A small CTC audio transcriber, trained from scratch: 12.7M parameters, 7200 steps.
Rows from block 3, named by matrix and row number. Rows with one number belong to one attention dimension. Each number is 500 + 40 x the weight over its row's rms, rounded and kept within 0 to 999. All counts start at 0. Numbers have three digits each. After the name is the row's rms in percent of the matrix's.
# q: attention query, key and value (stacked) (model.blocks.3.attn.qkv.weight, 768x256, the q third), inputs 208-255
# k: attention query, key and value (stacked) (model.blocks.3.attn.qkv.weight, 768x256, the k third), inputs 208-255
q.85 107:485565472529495502415453512499497488496507433473432513537511514554504481526539566429526499533520473464502480550468488483526526597491539532508529
k.85 100:527542488497409537476504494492488537478480449493532515553519487445502473468448521472506492522507502469484567504495487525469462524516524551472583
q.86 100:465515506499483473532481518480451469482478586504452492484476373501503499509481496475482498415518406494510543536503521469501464440520480458473480
k.86 097:500508531538504485462480551479472587471592460454518485484599496518425439563470477540470456539460501527547520533550513477564428420486514568452494
q.87 103:547429465475513451537496507518497546542480466524530523525472517544585533455538557456548446556423530537446496497519490545495529467499477537516530
k.87 101:543429496501478459537499445512472501464454469556480552555551574504573501488559506529546434495431421493580457498469517541522543596469528404491512
q.88 108:519568523481420518472507498500454546563573518477486497509566527539435459522546492521524446508530464478478514493405529478474470508459509487502437
k.88 110:478564473501437568504552489471485541475544514421554518481540451459490433510509474472492495532464434483510476495593469546521507437539526498509454
q.89 085:468432453465546500499535469473490511453478467480533523536484526419491502544456434485495539473476489481443495369555499541539455452482475568436472
k.89 098:487412465485505463467539460475504505483524465521521479512451579525492583555511556511425516507483490392547446476558478518548496489496533483495537
q.90 099:442516460560507552527521531498524483492533504508506511533494474484518453552468529505446556520533571516602520487538484460507503561479516480467545
k.90 091:497486451555570528482493555567495517454552432454472468481496481509465490469473480570477509490524538570461573514539438525445452447495486581460487
q.91 112:503590516466467448445496535406414521417521497566503484492465487490568470498495593506482526602405434443540550589535464553523534483456493534476597
k.91 091:452543512439476447531513504540476578479510461498498516463518542499535507506571491430562465571459490511531553521561497525549506470455538535462545
q.92 120:553539486451457478431464552443504552495431469479525545510427508580531474542505501539494481531424485540468537497454553523525538466460524545362523
k.92 119:532504455452496491469525492456476578503436504558519534486449582493531471467537366424486523512437452474515481459572539557515514512513446489453510
q.93 093:471448442537525506461515459504434528543453538501522455558525460497452483500439505481467471460490534482499503501524517571451476523458470465490501
k.93 097:512446507500612524429453463508510459451488431479540484447501547547472534522491538626462510508555563475486524525558525476526488469494505510453508
q.94 095:509568612511524541540488551588521515565515479474448526455503540500555504545549455477523484477517479537489473564478476475513469540480485461557479
k.94 113:517499484529426558478544502564509445532547473454504501522561408467524471501428436502506521459461526511483510539443521433464535450459532504548460
q.95 093:498443484567568487499499489526434486501574476482485444493543501478419551466434502535524494479526550533449458497526473515415439489548518536502491
k.95 099:508531535532499518655525478441463464490522497500508473603511482555453516488509524592492527485556542565548526472416469506488452535560469494562517
q.96 096:590431456484411503533542479495461556503473469448481496572490552545532484492496471436587433484505536527475524455475456511547525560528515523527478
k.96 105:526413491482483542479482491452456514459433481547449562536444571474555555472490491513438488500477424521574431505503425445518543539516479465524534
q.97 102:477467468460456493522499502524515513524577572462548449504538446513517436486408485495491514507559464505489443525530473534512561499508485529520474
k.97 099:475494480459486540467470520419537484488525459396503452526496499506473510489418507515464536478508536530490521486531490476561498514431575500537394
q.98 091:565509510534484543519544535547527441598459497492473523494507509492497487451570461481498514445522521505469544509473559508479460510549512435604534
k.98 107:458471491552504499547427484536446539530483499558467495487588488506476466497510524550552460404540486526426463551399474471473519471421474489566525
q.99 100:556492542474510507564457507555477494522516533463438490462537431582454485471448483500543460482555489593499473548477544528491448502502496528524503
k.99 096:491524487540492530523449484487471515565523543482483493496536479528455469478458544602568516436497458524501481531504581446588551482504517438544418
q.100 102:489496461446477453431500511448509502461490516558507507495517525443463431533512543599412547557441427437559491478532573465544540499481442563460617
k.100 099:502547439363582468504539511538527522489479521495470543483473470494499567495568525430461513539472511481455476492590520498473517492489512552476548
q.101 099:534474502487567552513461550518498585509425489503508508456488531446505502559574484468509615514469506549445500500519533477529456507525478497452494
k.101 100:527480492544446525476481488459446467459456550517454457523459435443557540533547490465518572456519528421475449486499556489486506423481468503437489
q.102 110:509501500500491430490469513484495515469527527497501470422513431542403502449518547499489480572513499473515577517534536509498451477567468559507447
k.102 102:448519439515523486508473485432453471486485579558527498426509631508402524557536528511476548486485489457574435436553521480504464538529551377537461
q.103 089:587443491537508492515597544504523566538482545532514497554536468480491561505480448497551495475474564552518535491467446527478510582563541502479514
k.103 092:500488551438518459523494558555503569501468471545503512513451510453504509497486531453510573493495491526440480545483482497522453511455494471498449
q.104 104:509461527501465538512474508476485431593538607482487481528536497501458514484560466528546442508532533534479466482445539480467411486485456450558466
k.104 097:475448496515529524549510546462466472517528512489494574508557482519491534499438491483519466488526491492455481527516513453517535482485468451513459
q.105 106:489473471490445512485534522521523441497458523490522521510495566442486529441504480554470483541490488455496466478396534472537549474507551529558531
k.105 106:449461487505515487574476506524469490517513586541511499617492435501504557499522519405507529489518466497457495510526468543523466526510492466474475
q.106 103:518462495512478429557526608520549491502535536543511520473424531475522557553451482521489564544411528476504505456513484540501513470465527492507547
k.106 101:519488492527498491511494507525508488549488551548529498492456499492552519563497486517490470549479490561507445503480534510446457464517488540505482
q.107 092:504474586602430526530530472564477456511499461496505556488530493503563522486475432500520455498441444484465487542492452454490519456469554445639543
k.107 122:488463571566457496566443512556486488555535492494482526528595519485500492498478472516485518486508446572517515541422414482482572546497509535605447
q.108 100:412539470487568516489522437468490558468547487389501451546498497500458494438498563547544447496482479442536558517439519533572538518507439508504438
k.108 105:515514495535513543440501485523495481457520441547510469495485595502521523521457563566469441521544492470501494460531474458555487501549544428547530
q.109 101:496473448533458478526550486576489460517538515559524517447501427491536534570431565467520486473492558459521448513514469506423473551508495393466541
k.109 097:534479518488569515449495518473555473441492523435546510470573424552446398438495468565538532541442550500514546574469501530503535524516437536500507
q.110 103:456490504478512464488533407467506498453465476519566526534489565482478484571549547553464473534473416526512435524537537551526510513482530469479470
k.110 103:538543495440440436471479512437515530551492446487462542497437448555509570536568575502481433522463503434569512543504427548555535512497472459508532
q.111 100:459504594533514444512525470521503517519453537540480519507396488510493538534497526484474472484525562523471524519525516516449448464453479486413572
k.111 098:508513519453615411429505542481493506514424408528476484496523481544530451550574501484527537472441488505466479547478498571495556483452484494470571
q.112 100:513457404449560515522490473554463480564492486460498447443493483493456466482487493488528429504574552519481470476544566468491468446534465507521512
k.112 104:446439510507520547493437526441492390467471530531531519469521520565443494448489463562473453383477546495557462483501552466490471495490489455546492
q.113 119:545528493486507484534503506454545504421489452458481511554462438526577517529479568533485560496472564542609519490489567547585504439501391473442507
k.113 108:535528453480488539426501494485510514492399499551544444510475528469594507472525468499511459566456549545484517563534481547495475550511509481417570
q.114 099:542480483528574473559502576527538469455531484531489518541504571483546510512507417576554572497461554527492449480503496522510530545498595472537528
k.114 094:440504515465487410477517508509503538548475462551554451531506524507547540460470508495504466431549496555483529525435500565475489486530422472491550
q.115 094:468524563509552506509445507532566480466480445528528424510412455454506569491484525441452555453538544536459494448601508413447522498518528571478501
k.115 100:497520521469471448431526524448545472505500470519457504496508511495499498476532470503453543548499558462439529477459587542448471499475507534458517
q.116 088:512521534450431491518508497485439501528513466501572489535429460529546515468453452530431503518476480471474573550499438524526517464468570529511442
k.116 094:489482484568450500502494556475541530474533511405513491483465483476471473509501474459542520473496512506497583433476438518519535457469488591476475
q.117 093:490519494537518544510572434491524564560439452490550560498426498471526536518494496535487531482541575516550425520485514437503530565460454439444569
k.117 096:538480528455527491424560505476527540501478462557455554466556459484590502506487465452482506515498530458518505544534445488425480495516449522453552
q.118 094:461581449582492483521498491528504507590443488535503569522487578493490524602506525518482561532471583543482420453542517455447542473464497460593511
k.118 095:574519576489478469466476485555545415573499558501487475513532457529493505536494511540415540525504522459511428489384473494505428540520508488527500
q.119 096:554459454494585533544493484494519523472507472455519516451550427525522503463520496465534478499480532557497427486512501464570507529478537525529513
k.119 095:461400448547503568551555519472488525517580563490566511481560507513543486453428477414497488433539457472491536444538495511444504580504424457469474
q.120 105:426590458490470477490517533551491477565590528481502523537550572475487467525460474538500536514521502452473467448445511570435474534483586486473459
k.120 099:528563535531478470479556466492564516504534563495561505501518446526421436480479459566511440448491533475489508559494499537587497483478525544543469
q.121 089:405474528483457470517486475499505452413550435454523509469497459474458532470449573502482564547523449479462572492563431490506633474456475546511509
k.121 099:518551514474442493523510516400478473494536575534469463520498461492526525519491496456478564561484486456500495444519475472477466424558499453438450
q.122 100:512559559517504571518483465528533479514534538584519521493530559446521505503455464592493491521519535502485501580541545487539488551502549499547460
k.122 106:483543544546432496516533476506479501558551481477506454559537439518520512543519571414497456502498553501429495565458396515496434508522470460564434
q.123 112:510492492499538500504467550536532486587521491461448472459566430471445524475515467473541530443525510516427449529497524528463470582496479498502514
k.123 101:473507463490489497526535527495515437540599460447520505573502468494448516495452509553538572522511544496477514487482533477444503435513442496502445
q.124 106:499508641554523528518520476478522463522519476487454474528492485500487476524449477487478512479508516534519491482440490404563522549524566480615504
k.124 101:456552485634417533523541506474446525491490561500519502508554483478450526548521558485458497511551449535416500529468446459509534421485495544548470
q.125 101:450471567571496527537568539490523510438434450538569535525449530459517493518483472483468563542432447543474460458491443437530565481479449564552558
k.125 098:498456554520523496556449492561521458474527511555464457544418427522508581503497510480497604513527501540520505498447441458466528515543483533514546
q.126 125:445477446493485514531558478503477430535574508491525505443583503460473455434480437490510424508551432482511490484505458505554455451530485496562486
k.126 114:433441488485496563545458512426482438509532574457481518442453569527436530458445466530498472492517464510559521489497472517536516562547511471586361
q.127 106:514456558429484522475463414473494499441535557502510512515507508542474455485506544493508444484564485537514489486527506505461451469546527504438464
k.127 106:471564535446507498602506486427509495484477518444559488491513498489444473506543501446439504514510454509503492426500517482558518517466462506521486
q.128 093:501542522498478507567450562486520528500529468500474476512490561551494546492499531588502519494525498582454448515405516476481522582509536515571529
k.128 093:477508464491553488539547460453497472514479508551531512558513518475465569561509425544493440523467472468503471500447400501591566539506505483556472
q.129 103:516541551507580520472542591517489458519497502451515566501489551473472481514480574463506448478490580499508473570483416518545464553475427452538502
k.129 100:457500469539511488533517550435486490469432539524517502531514523530441495521567551516463509547484472462458471536544493552584454498537496521484575
q.130 097:528579508566485513542504494519535475482498459543447533511485473531472459506554522530465526470506468474502484497562533484490492505528527462435536
k.130 095:520486425511528502483521543547472525522540509573474472551489460535486537483507445479476453475489507524518475495481501578557526526502464508457419
q.131 103:499531459486568516541439554546527492461568464446473475492485523531527493488495434562515480441505470487505563547534538522482522483465462555489508
k.131 096:488446524493519463505511549505480551519442471594453501628508564583505503531452539553559474525495510464472452527420563556484564499492508384511511
q.132 099:533571518494521566528536460488504517466489444477507507448517481474567498472549445515546470442479501520546479527559547467492504518500536560461509
k.132 104:549501532489531482507546434484450521511544418499503450461555468479496560530550456472511519524488488555452447560474471510516473514475457510532510
q.133 096:529532552482493512465520532504561483508523518491458569486495527497504438444550491410507443444499524513521536462560456522487510506544474473501464
k.133 093:543456499489555549474530564545505521519499545513488544439536496519564520469519532498490488517498535510539526561492584480500494512484485529471515
q.134 099:482434484479498454473492529429452458396497496500459511551528544491489426449482486470491475459508579558543506549542532426495482450451517424471470
k.134 094:487511525511497486481486530544487462435407435471559469507507535537555511523478524463460565532553558480466506585539482530443454419436493424431501
q.135 089:641506550439520544509571472409459418510451472532501487558500562493498495471554520503463427510577540474560484466528509509491501583502491503503524
k.135 097:549444524488603471504544515545438518548550474523523552483571531464479411457583482524526463541505455581469553541502458492512556465592434518540511
q.136 108:499428529548552466479518487522436480505495498489527580565521490553487510528526456568541484486452448466509456559508496506535484448471451484517485
k.136 110:431510513516483523550423455478514457397508497446438574556415517521520446494431572444501502482490467498537559458522460519474495491503531521525514
q.137 092:501537534485431524476510485525554541482472489424461455556499486469484430465427559497552478509554492526506522485457524503482492542523520606467538
k.137 093:549515436410502465469487520521565486555522472504555426452452463481514547463602550515449519511425564463520468500496460524546411420574562504488457
q.138 101:531497510570455421457462518499472516477469448487478536507505489597554472472456517571433556512492438577498547514459525479495525505500462455538534
k.138 095:459544453440508494486550409499466560489602467446512572461532496425536532518489489485529469463484490447403469465566490521493542486520524518506429
q.139 108:557452523468491425478466491500508456536540447492549457491491534501518507544537511425512532476599585404495502468545503492494471514478568519469508
k.139 099:472497533492517522545474554501581513493554563515493476504477532445460490515571551551469556539478440572457517588494541512460556558455479502516523
q.140 097:417481508451489487471592558418450486544496588469521532539508629504508501533500515523513480494457453454474489451436510449531492530465474499533464
k.140 099:562551474529498535539517458480535505502504477432539493474457551498521514480481491502588450563461514501514539539485461507529453543560454503531505
q.141 099:519553474572532470578497478584469576516559530496498516500498492492499552512523479581553457518569529481451539503603524489466567498509493483495518
k.141 102:582471537553517494519499502508529507516497545514499504582456446571494520517456584452467484529490507509462574486489515485500500488551558456485486
q.142 094:429484515492481492490516518466464443475593517498489522443516499470490510451489505441503479509458519467433527516537443487530453491522543614514413
k.142 106:476543543469503514513567507476456526439472457498457541483467566555489512561535494532442513526494547534592509518447493517452514510540527441498508
q.143 104:502503524467436545440510453498449439518511471481510466505485557579473461515528489505458473497461513541563400544471441511518542494518548517521459
k.143 098:522487490514506509510494588509528517477506534495541537461523486494442508449498447483465497581491494542546533507569483481499425509540490671514483
q.144 098:456447417472524461516502469516488499505545510488576495509529564441481515531529472515563530492496491468544481473530486486451485529441513525560532
k.144 098:458633479496439478491474506524595494578439536457496475506518508446478441516459509517542522545436447454460457495468490444521534508509531504524485
q.145 099:430566484510511497540467512480549522438472494526442502506396624532527502516425513479507559457467449468531486513475552515513515506498561558484547
k.145 091:513484427515539453578572446570473476502549488552531472463529491474485470433574444529499472527515546501503501497468528474522448541452554441462466
q.146 096:459494500524464472525565565518507524594462486572561442556533486477502399538562509597490511529396548550573446544479482550502523491516484457561502
k.146 100:439484505487522521449431523509456453480533579513505467511503497546464522446471468499470517537532422502511522482585522479559509548471532465466455
q.147 074:459540465521496427448460510449525509505531501461504496540462481581547531525440526552503530532518434476449576471483530481492479511456421419507492
k.147 113:543554488510498537522544531506537431541492534559563461552520477413449490477523479457485492500442504407501502457486626539397537452519516483459475
q.148 094:517491455499505593568480478520535446496510577466490502478522533424587501521501489492506482454560606457480544473512562497542529481512450542542517
k.148 097:448494531496541473473496525548508451495555393493526439572475494503510527474481525541506561493508488478490447473494458564474468497533543484532452
q.149 089:481557452534531579409491471490523429431480510497502491566461485505552530497507559539466580450544450467524575445501564437519519459446482478497519
k.149 101:524497476466532489483509523512521484598531486471546461515553469553488486493558505467458536440500535563530402442562540494500480538501504540490488
q.150 110:568480549540516578498437499489530524477473634482518478550491531507519496531543556528547456545517485519539573475480550476437476522506536447516486
k.150 099:521534484511577489510501455493496486438550494428518523500451554442494526436478454455465496468500525474541445461532470480461506435458522487498447
q.151 091:427484412462517454576543492512480518544547515510560483465509537467494521422501451490536455498475562530384482516477478522412521540531545511524467
k.151 107:500556494495492478541494447507494520555462435568473510473489551513469508472534566565578496538553524484435507511511515477472563476537540408495516
q.152 090:510461517573495511511488465536480558493456494585569565483518448479508525570471467441470513503453472487484493520493533554441482516471495463454533
k.152 099:483508511477496539561511431582473480539475517468477455483478474464468463450465491465501463463442512470450505480489557482458518521465489435469476
q.153 110:453561476487474478517468508506479478532568532414500471470535464470510484466495520435507526494449460538503545496493494546488506516512431500506506
k.153 094:507501500478478483482498513528472574462499487492460575466529565522573441502491527520544435413485550481544514511477447503561442532504568451527486
q.154 107:540503479486473505483511432500520512426446542521500535464475472474463517489506492525482490566543500434478552467564486558557458520571501521453469
k.154 101:477524474490551528466530465544453482437467494460393480485490456495447473558492500450425533449444516471507504491539514468470552471493493569478488
q.155 107:552559484455498464524469489467498499480515459508515493481443520548475489532544506518520540496518570553535458493428569485532522447542525594446569
k.155 102:478492502565496493472541467508471495545508499488478519396532512403468471496598490528496470482547459547505513507438511474553478541504473504546518
q.156 098:500427414467517503513471461572515482540574570523458512481516458446548489529546550485470462504538511542499502478462467452508454514505499481490486
k.156 102:522556507486479433510535516488522459544510443468541510513527477435534554487576445496550543460487503474453467505506427448460508476500469498523559
q.157 103:439560415446577396477521582558513533516572453526443522472554509497462533542524503409465515549477481457424425588531506506518506515471532406557498
k.157 099:554562505521464538490491528542528491561499557585465468485509490486514407509482528486462537529503449464506535543460570574495509504439475484463522
q.158 107:515541482539462556509477514532543512513511554543486407483499605471462470507501442521538503463531574502538473492455478507500506501550507421533492
k.158 098:528544514504521462466500559475482430497541455505548542505492448494455551487452449479482493454518467465494506530526506484484488488458495567530542
q.159 087:497579541512520472515496412488504517539531495518422514537454512526504447523518495560452523431488471452569529530522522485505468522520485436511545
k.159 099:489505553476509525478508519498486541559408435533561483468467533494522483428563506551458492515504572622425479491525527500520462535517404541468474
q.160 101:481474459488508569480473461543518517518505426491517523430520522466537591496536533519465469525512484530482488500524475553509526532520523451538477
k.160 099:496541536476457488534522593544434501457491536446486577501474523509548477454519502503494519487501494548445487486498469502404529543468534535498563
q.161 101:441427520483502522537550495534495556491533559478565451514503446510467464475445573528533512558505520472518467516484510502517447542488507507490434
k.161 090:562411477509508543430490529491520475534521557501523454515539499495492482475490499468493476468446558515492478494560491442508499497496479527435496
q.162 090:535460519503465504529454539473491476442472572531463490451487497523489462471455542474488501543574576517458507491547573451497511446488447551474482
k.162 089:556477511502433503433566538529479525484549509453548479594503525558512521547467465489485523552480512490528533539457532483503501474508453579429438
q.163 091:547570497473468529516460520500491509476501566473423412519448501554536469493470523466444489458441553531529524563518524544484531591515472481528508
k.163 100:458401551532512502490479494463471497555389451579497500575504513504499555512540493486474507532512546506428505555403500467474511467529526451502522
q.164 082:534443450468560534528514518446501501542506544556521500534499520477457540578471506501538452505534605468448452443390518476463518513517470460501455
k.164 103:518540508500501459530491466490481484553574485420494501487488483451466498427546510487544523512489417511526544488522508556563487552526495568525467
q.165 106:493513485520586435436553529483485497484522431506569545462431507491517538526480480498526483564464546555473483436431509535520485507505428462468526
k.165 112:487583538559497506417518399445518510475522485496486448463477436435494445439517587536504498476487490494503468470489522482541510436518508365478496
q.166 087:515466419490521571523557554503481571495557447523499544516556483590519503510428496515453525520402447489508498560478431509559490514522574512500475
k.166 095:513473468510425577481506406515494527470417524575517576515487520519499528506493530488535524452483511537499515457476516496513515504466548485524514
q.167 103:480493545547493475453521512549490560443523589477418559483497520559504457456400478463441424459489423443468409537533467453542503512541536495507510
k.167 100:568508502481508520517453515460525484484478452475448511431456527564453517594463468400543501477531556523586562521490472507496531538533482504477447
q.168 094:480521475450489510473550517531497524500445482507513519533511538512469503510639537505507535512442569518526482467450506540532536525560539486537518
k.168 091:481465537567571497522486475515466505438546589452421546497537458497425423433456505526480481517557470453546535522534412444603528514501490614520532
q.169 095:477502450467546522490540471590496480489518540462482520484543471444474454464509519581540463561488535439490448478506538499527520415516475470536482
k.169 089:485504444466446486499425485489494491477512486460513527504465447512480427517484517510504547509503511511565517507492469503494489505556512456490519
q.170 096:528446448474513490523540495560458444559493448448519438482513486554452478483505504512474503521601511519462526552500536538575495482468454545512413
k.170 095:467399493507460516503467562481521552515466494487465523485520520517459426552421565516510539513506499401560443500508491550469488523509520487526432
q.171 100:511439512473521499483462527429503484537467514477565488462505549515567510564550482448508572506545482518530474443502565494476553542443501370401578
k.171 105:485475502552505507517467524558545473503476549449493500482482469485509456433495501462501541529456442538516512511484559477437515464427439598505529
q.172 098:468459431499516479484506527523503559528471480571567545523559467513482484563488548489446509538429493569455523509468476522496543494535522540519519
k.172 098:464512475532468488508533489536465436547558544560462524490496428450619491508528533480475548438494511502500491488497415507482537536466510461518529
q.173 096:472571466532420494541561537542497547522518506542490454475507431598510491463498444454459505537417473561450439574503490462495531478505469498547551
k.173 095:485507495445450504501475508517441477545493557476530491512494516500500555519514454456518447408507527499450543535502525493490581450458468492459504
q.174 102:476472488543531545517476580493491581437454488479488495468535487482454481501481508543456506524500434497425518480465518512463531519501476511565538
k.174 106:558489437499528577452521462503506475520544528542494449450518431514520548509486494479505493400441493523465519464541461436544479509546478408490467
q.175 109:498566510528480500518483507448463503507494472500551484519496463521553534533506451522534549530485536564450567461420468491410497507524451481468533
k.175 109:509512542465465540437459487474553447509478570555487510548503491548448559501520511508478457452567530531490518490477424522559503468545555534510531
q.176 090:507473502472440438447468438496494507507465439513494553551503461494491494538526469447489523454501487506479540522524485450504534523530571463479530
k.176 092:503571477492463472509489485460447551437450418470459555447514586467484484497515403489502501457427509519460479528489513533536497512461502495485536
q.177 106:544479539510495517524514521527526526555514483480501481467486489531553517483534517496479555515576442517552407469499508528503517611457492492429553
k.177 099:491470432478512475482487490615507467448542619482435446467513423503505498474523447435485473495506477534534463530502504515534484486425462540507479
q.178 101:474604486508483511537466536429553540463514491520400505482462500505481523487488432549539498486501501503504487604470454473467476509517524511457534
k.178 103:527484502444482462454519530476482508504422514562524482520506577544483536516520500513482447490515516512417515523436611517562547495534503466504520
q.179 097:462547467540519491442499432483519466460565467480478575530558500398504510450402487450539570444488416475450533459610438412420407494493511488503500
k.179 098:489605490428460450502465536497508510562562455583464446566462554580527561513514506530530609513466588474462513570565503581455492478534632450480536
q.180 098:487454505515541540500529515390479548481463615477548557536484503583512457454452519544487515457448453436527592505544517464542463474466525560546513
k.180 098:530485561518495513512520470519539471514571414377500493572558488530450410551480532403464529520471492518510486430581503499489441480479475651463442
q.181 106:480506541521468540486484518454536469493565566512504499571415543523487483476405437437474580452463490525510564458597538510518426481512479569498548
k.181 103:473482533499509522486523496478492545403508402554520534573506565487520481554509468529396492533525583500503483475495525473478473507519474434496475
q.182 095:553542507483482547548441491517561528535506511441547466477546472542536442534481478499485489454486566569559543505515557526501512505524453509447511
k.182 094:476454538560466505496454487492505466461528445497487562527464488475527511512442523494453506506449540512496465485460522490454466420432470500491485
q.183 100:537459565511494463434452490460478447488429475438547473518475513527526513530527476550543531509580457458580473479472479523494431537546428445487446
k.183 094:450491418459520520462485507535544425476511549526392503494513486410511418475541482440484532502471440568566501473526510516511549484458489446499507
q.184 099:515384545536483513456519543601451467483457475524468539455519432508497504491573487481491464565534507539455472519513471518494531482478471489466523
k.184 094:509435485500456528514402538520502454455467579475478539427536543525458519514436502466451479472471425436548528494544475537452512512445510521472509
q.185 091:529564475531502469562549413524475540438519481502511540498511525473512417503477571477554480538483440478522481482513478459506417514465493501551482
k.185 102:554491532539472553489488507501592467555545497412575482474532424542511480529466521450500533496575518486525523495488504465480427521553522608478456
q.186 095:570537475502436515489443494512473493570526467452508434545432458512516492484408515590432560496466450582533501516517533502483497485449497453526500
k.186 091:532454519455492481515519466506481501561524544482558523578517561492519485500509457428487499492473476504449482430474551450493469454478499532477505
q.187 097:458484504551546512555494561506517478424599471512484533453526495466532511471509458437520478503415508478508533542520449499476527480477479466502491
k.187 097:511537554469432522441511532402523517512461538569520444527478478538561517519464552567547519603584547521506477534457532535503434528506579469446537
q.188 082:561434523505569478568456531562464514515493465509574482557525521532485470551543477480512481449517542465537547456508480496503499467474481490521476
k.188 104:451452572490508478510455534501497524531568481518508505447477572521581486460558528463561472560513427476552418485478481515551464560501487507557480
q.189 095:519403505504477529457510581556485532545440460481538494468527438534508544529590455569492514583599482525516466479438499553512545526514532470480515
k.189 107:457498402476420486584485515457464536453555552475480547473480532501531477476491449493481430491481403473543504446485494527509614503474550540562505
q.190 100:485543522470481502467493506511503371507510435444497550469494530488434497457496455485449518432505414511419461501543507531525519458494480520592531
k.190 097:494543491509545503511465491479432558512434474534461585460497474461522535518460488603558499479471522449498497541446499516577526573513483436506561
q.191 093:518493506530516486551478479472503486465496461518504528477457490461537508492621483520455518530487490449504516502502530480486620587482466456513534
k.191 092:446447538451542482466520489505487556545480499478531464442494462444573524472586503496483558533525528471452580514417516489511519542510531495509481
q.192 104:433516472493521410497536491486500503517498471570531508487507482476518530436477516489402478465498455510470539502508476501511503484508522545485557
k.192 108:504577480422569505484485447445499495488486452526439491536446423531418436536522484561493500521480491456549471505485526505540538444438505458476506
q.193 112:463551526549456518551496536481490441524435552487546505463539488409489487496534462473509565531525531433489534544490462419505418463533525512519537
k.193 107:517510504499525508546451449519489517464470545561456484488560498513457489479509433496542479449483498509454422495496547515493537468410439505519516
q.194 107:473475502514512524542510497526482511487599426543479491482509554532509560508561529476505497528512486510544461522562441499512531521490480511523533
k.194 103:495493459492469473517447501531456570489501487535491489510520513537528483463473471499492455514473501521495478585478509502507498487497557454475480
q.195 106:560478537469542519470459531491466456494453520486492458512505526549499487524524442519543530555539469461514450460414524549535408541446514505499483
k.195 106:515473454494460502495528530559523475492587563492487480564512563442517480493471452508505536477547465509470531478543482495431498481479479553541499
q.196 098:446542425500474518468444443471465501537580513496460500479526434493434490526529521460427412532469493537551504469478575507487553459524506577552581
k.196 097:452451522531547513443518476485534532452416547497558486449443505544494549483489510484493495551494475458537479533508480511484505467520490426450536
q.197 097:455475492493496519487472533458547473517499563539460535469445492503493521445490542496554514487461565437515536514566495500398514536577579498469512
k.197 084:482563557450533508480582491505490493494487423440455545477518539496491428525519529517497522493490503452513472444414508528514524607522385593509578
q.198 109:434513485491542479564519438518519506538520589476492508505504549435541473458501545519487531420509529550491508507503484465432536560561518575510470
k.198 103:499509452494505517511511473479456510524553444459561581544437451531487546480499504532481505530413530432522430466484530477551473588580512584492476
q.199 098:528560524496544482509492490509512466486477508482462464531591563466510474486607566509427513455522558460445519620514507480390524526460488471489593
k.199 099:532545533488419489535429481487450545519446507571493496463503512488508513479560488461556522503523546559507453525480536491514508509485482538563511
q.200 102:449576493522472570514427528483512483535433490506468463497468425549497535494500441566493531484474465520510525552442417530543537549471512466551526
k.200 102:529429472486492468504526512459492469452527539448511520551526508516496510475487472431439495511515468441514491467506536492479522483517530459461484
q.201 109:518458496521509582531491507561498510495507456502512538514472461496523533540547433483596511538506431486512466556464522532521505430481524529550487
k.201 106:468415528523526567476494520526524465505567486457523501489506536544553542559450500473512493464482550506440468502563454474458455505532492540473494
q.202 099:562518497483489554485492539486446519488466469466478467497457477494448570483526515470439532598537499490526566533464452630553460538442476448470533
k.202 099:483508476507495574540512501505463484448443562501479424439535453526461468491451437468446504541500496440530514454540477467461517454543546462473513
q.203 101:463495452575462510502473562564528510507563488463492550530534556511512458514521479444552548521496479547527472564485534487492514526595562522502506
k.203 089:565459504530505497531504442531506511521477485413516536512498504540528523538510527471538485475540434456439496503488457510534520515430424483522430
q.204 112:533521479507442483465478487445527546539493513511521486508502501466518517514463497479466532486548479492477431430513527492450554473543523515517501
k.204 111:510517500507476483458470534483503517540449503515498431517512488535470518518552515506496508486514443481533538484546518547522432494457469497496527
q.205 087:524419498454456449566462512520439410530580531595515431562482521518481472525454490480474525470497468524496549512531431521516558449571522533494578
k.205 088:446513542539505500491451541491435443535413519526465544455535515485505451503487535549483508531498469519560410464488509537480494443427525485496488
q.206 111:483454504558482519546502501533540490575509552514478455468539486463534509525489527459589504480458523491517545523497457500485521508487539487584486
k.206 114:507538499531506453530508515547461535464535525459410466483501443510523508511518459466477489468490469579529490511473461467464521506502468434516553
q.207 095:515552470434493528504496518484498481452502514533473537546433409508525505429503545525494546474487503470472511472557462536458529497555529527397552
k.207 100:461506522463551502487467409468465533423460476448537574582492491532457487526430474526415546527362532466594502427467533528526556537545493558447493
q.208 098:539473470471460507487464486429458492458475476463521468476497397465518486497418471437433520506519504510512458492522449523458467489554501478461534
k.208 105:473467469436487513454480523532537519516514582512565472514496486506493471485469499524520536500525458462555516460514494522489506495484473511530517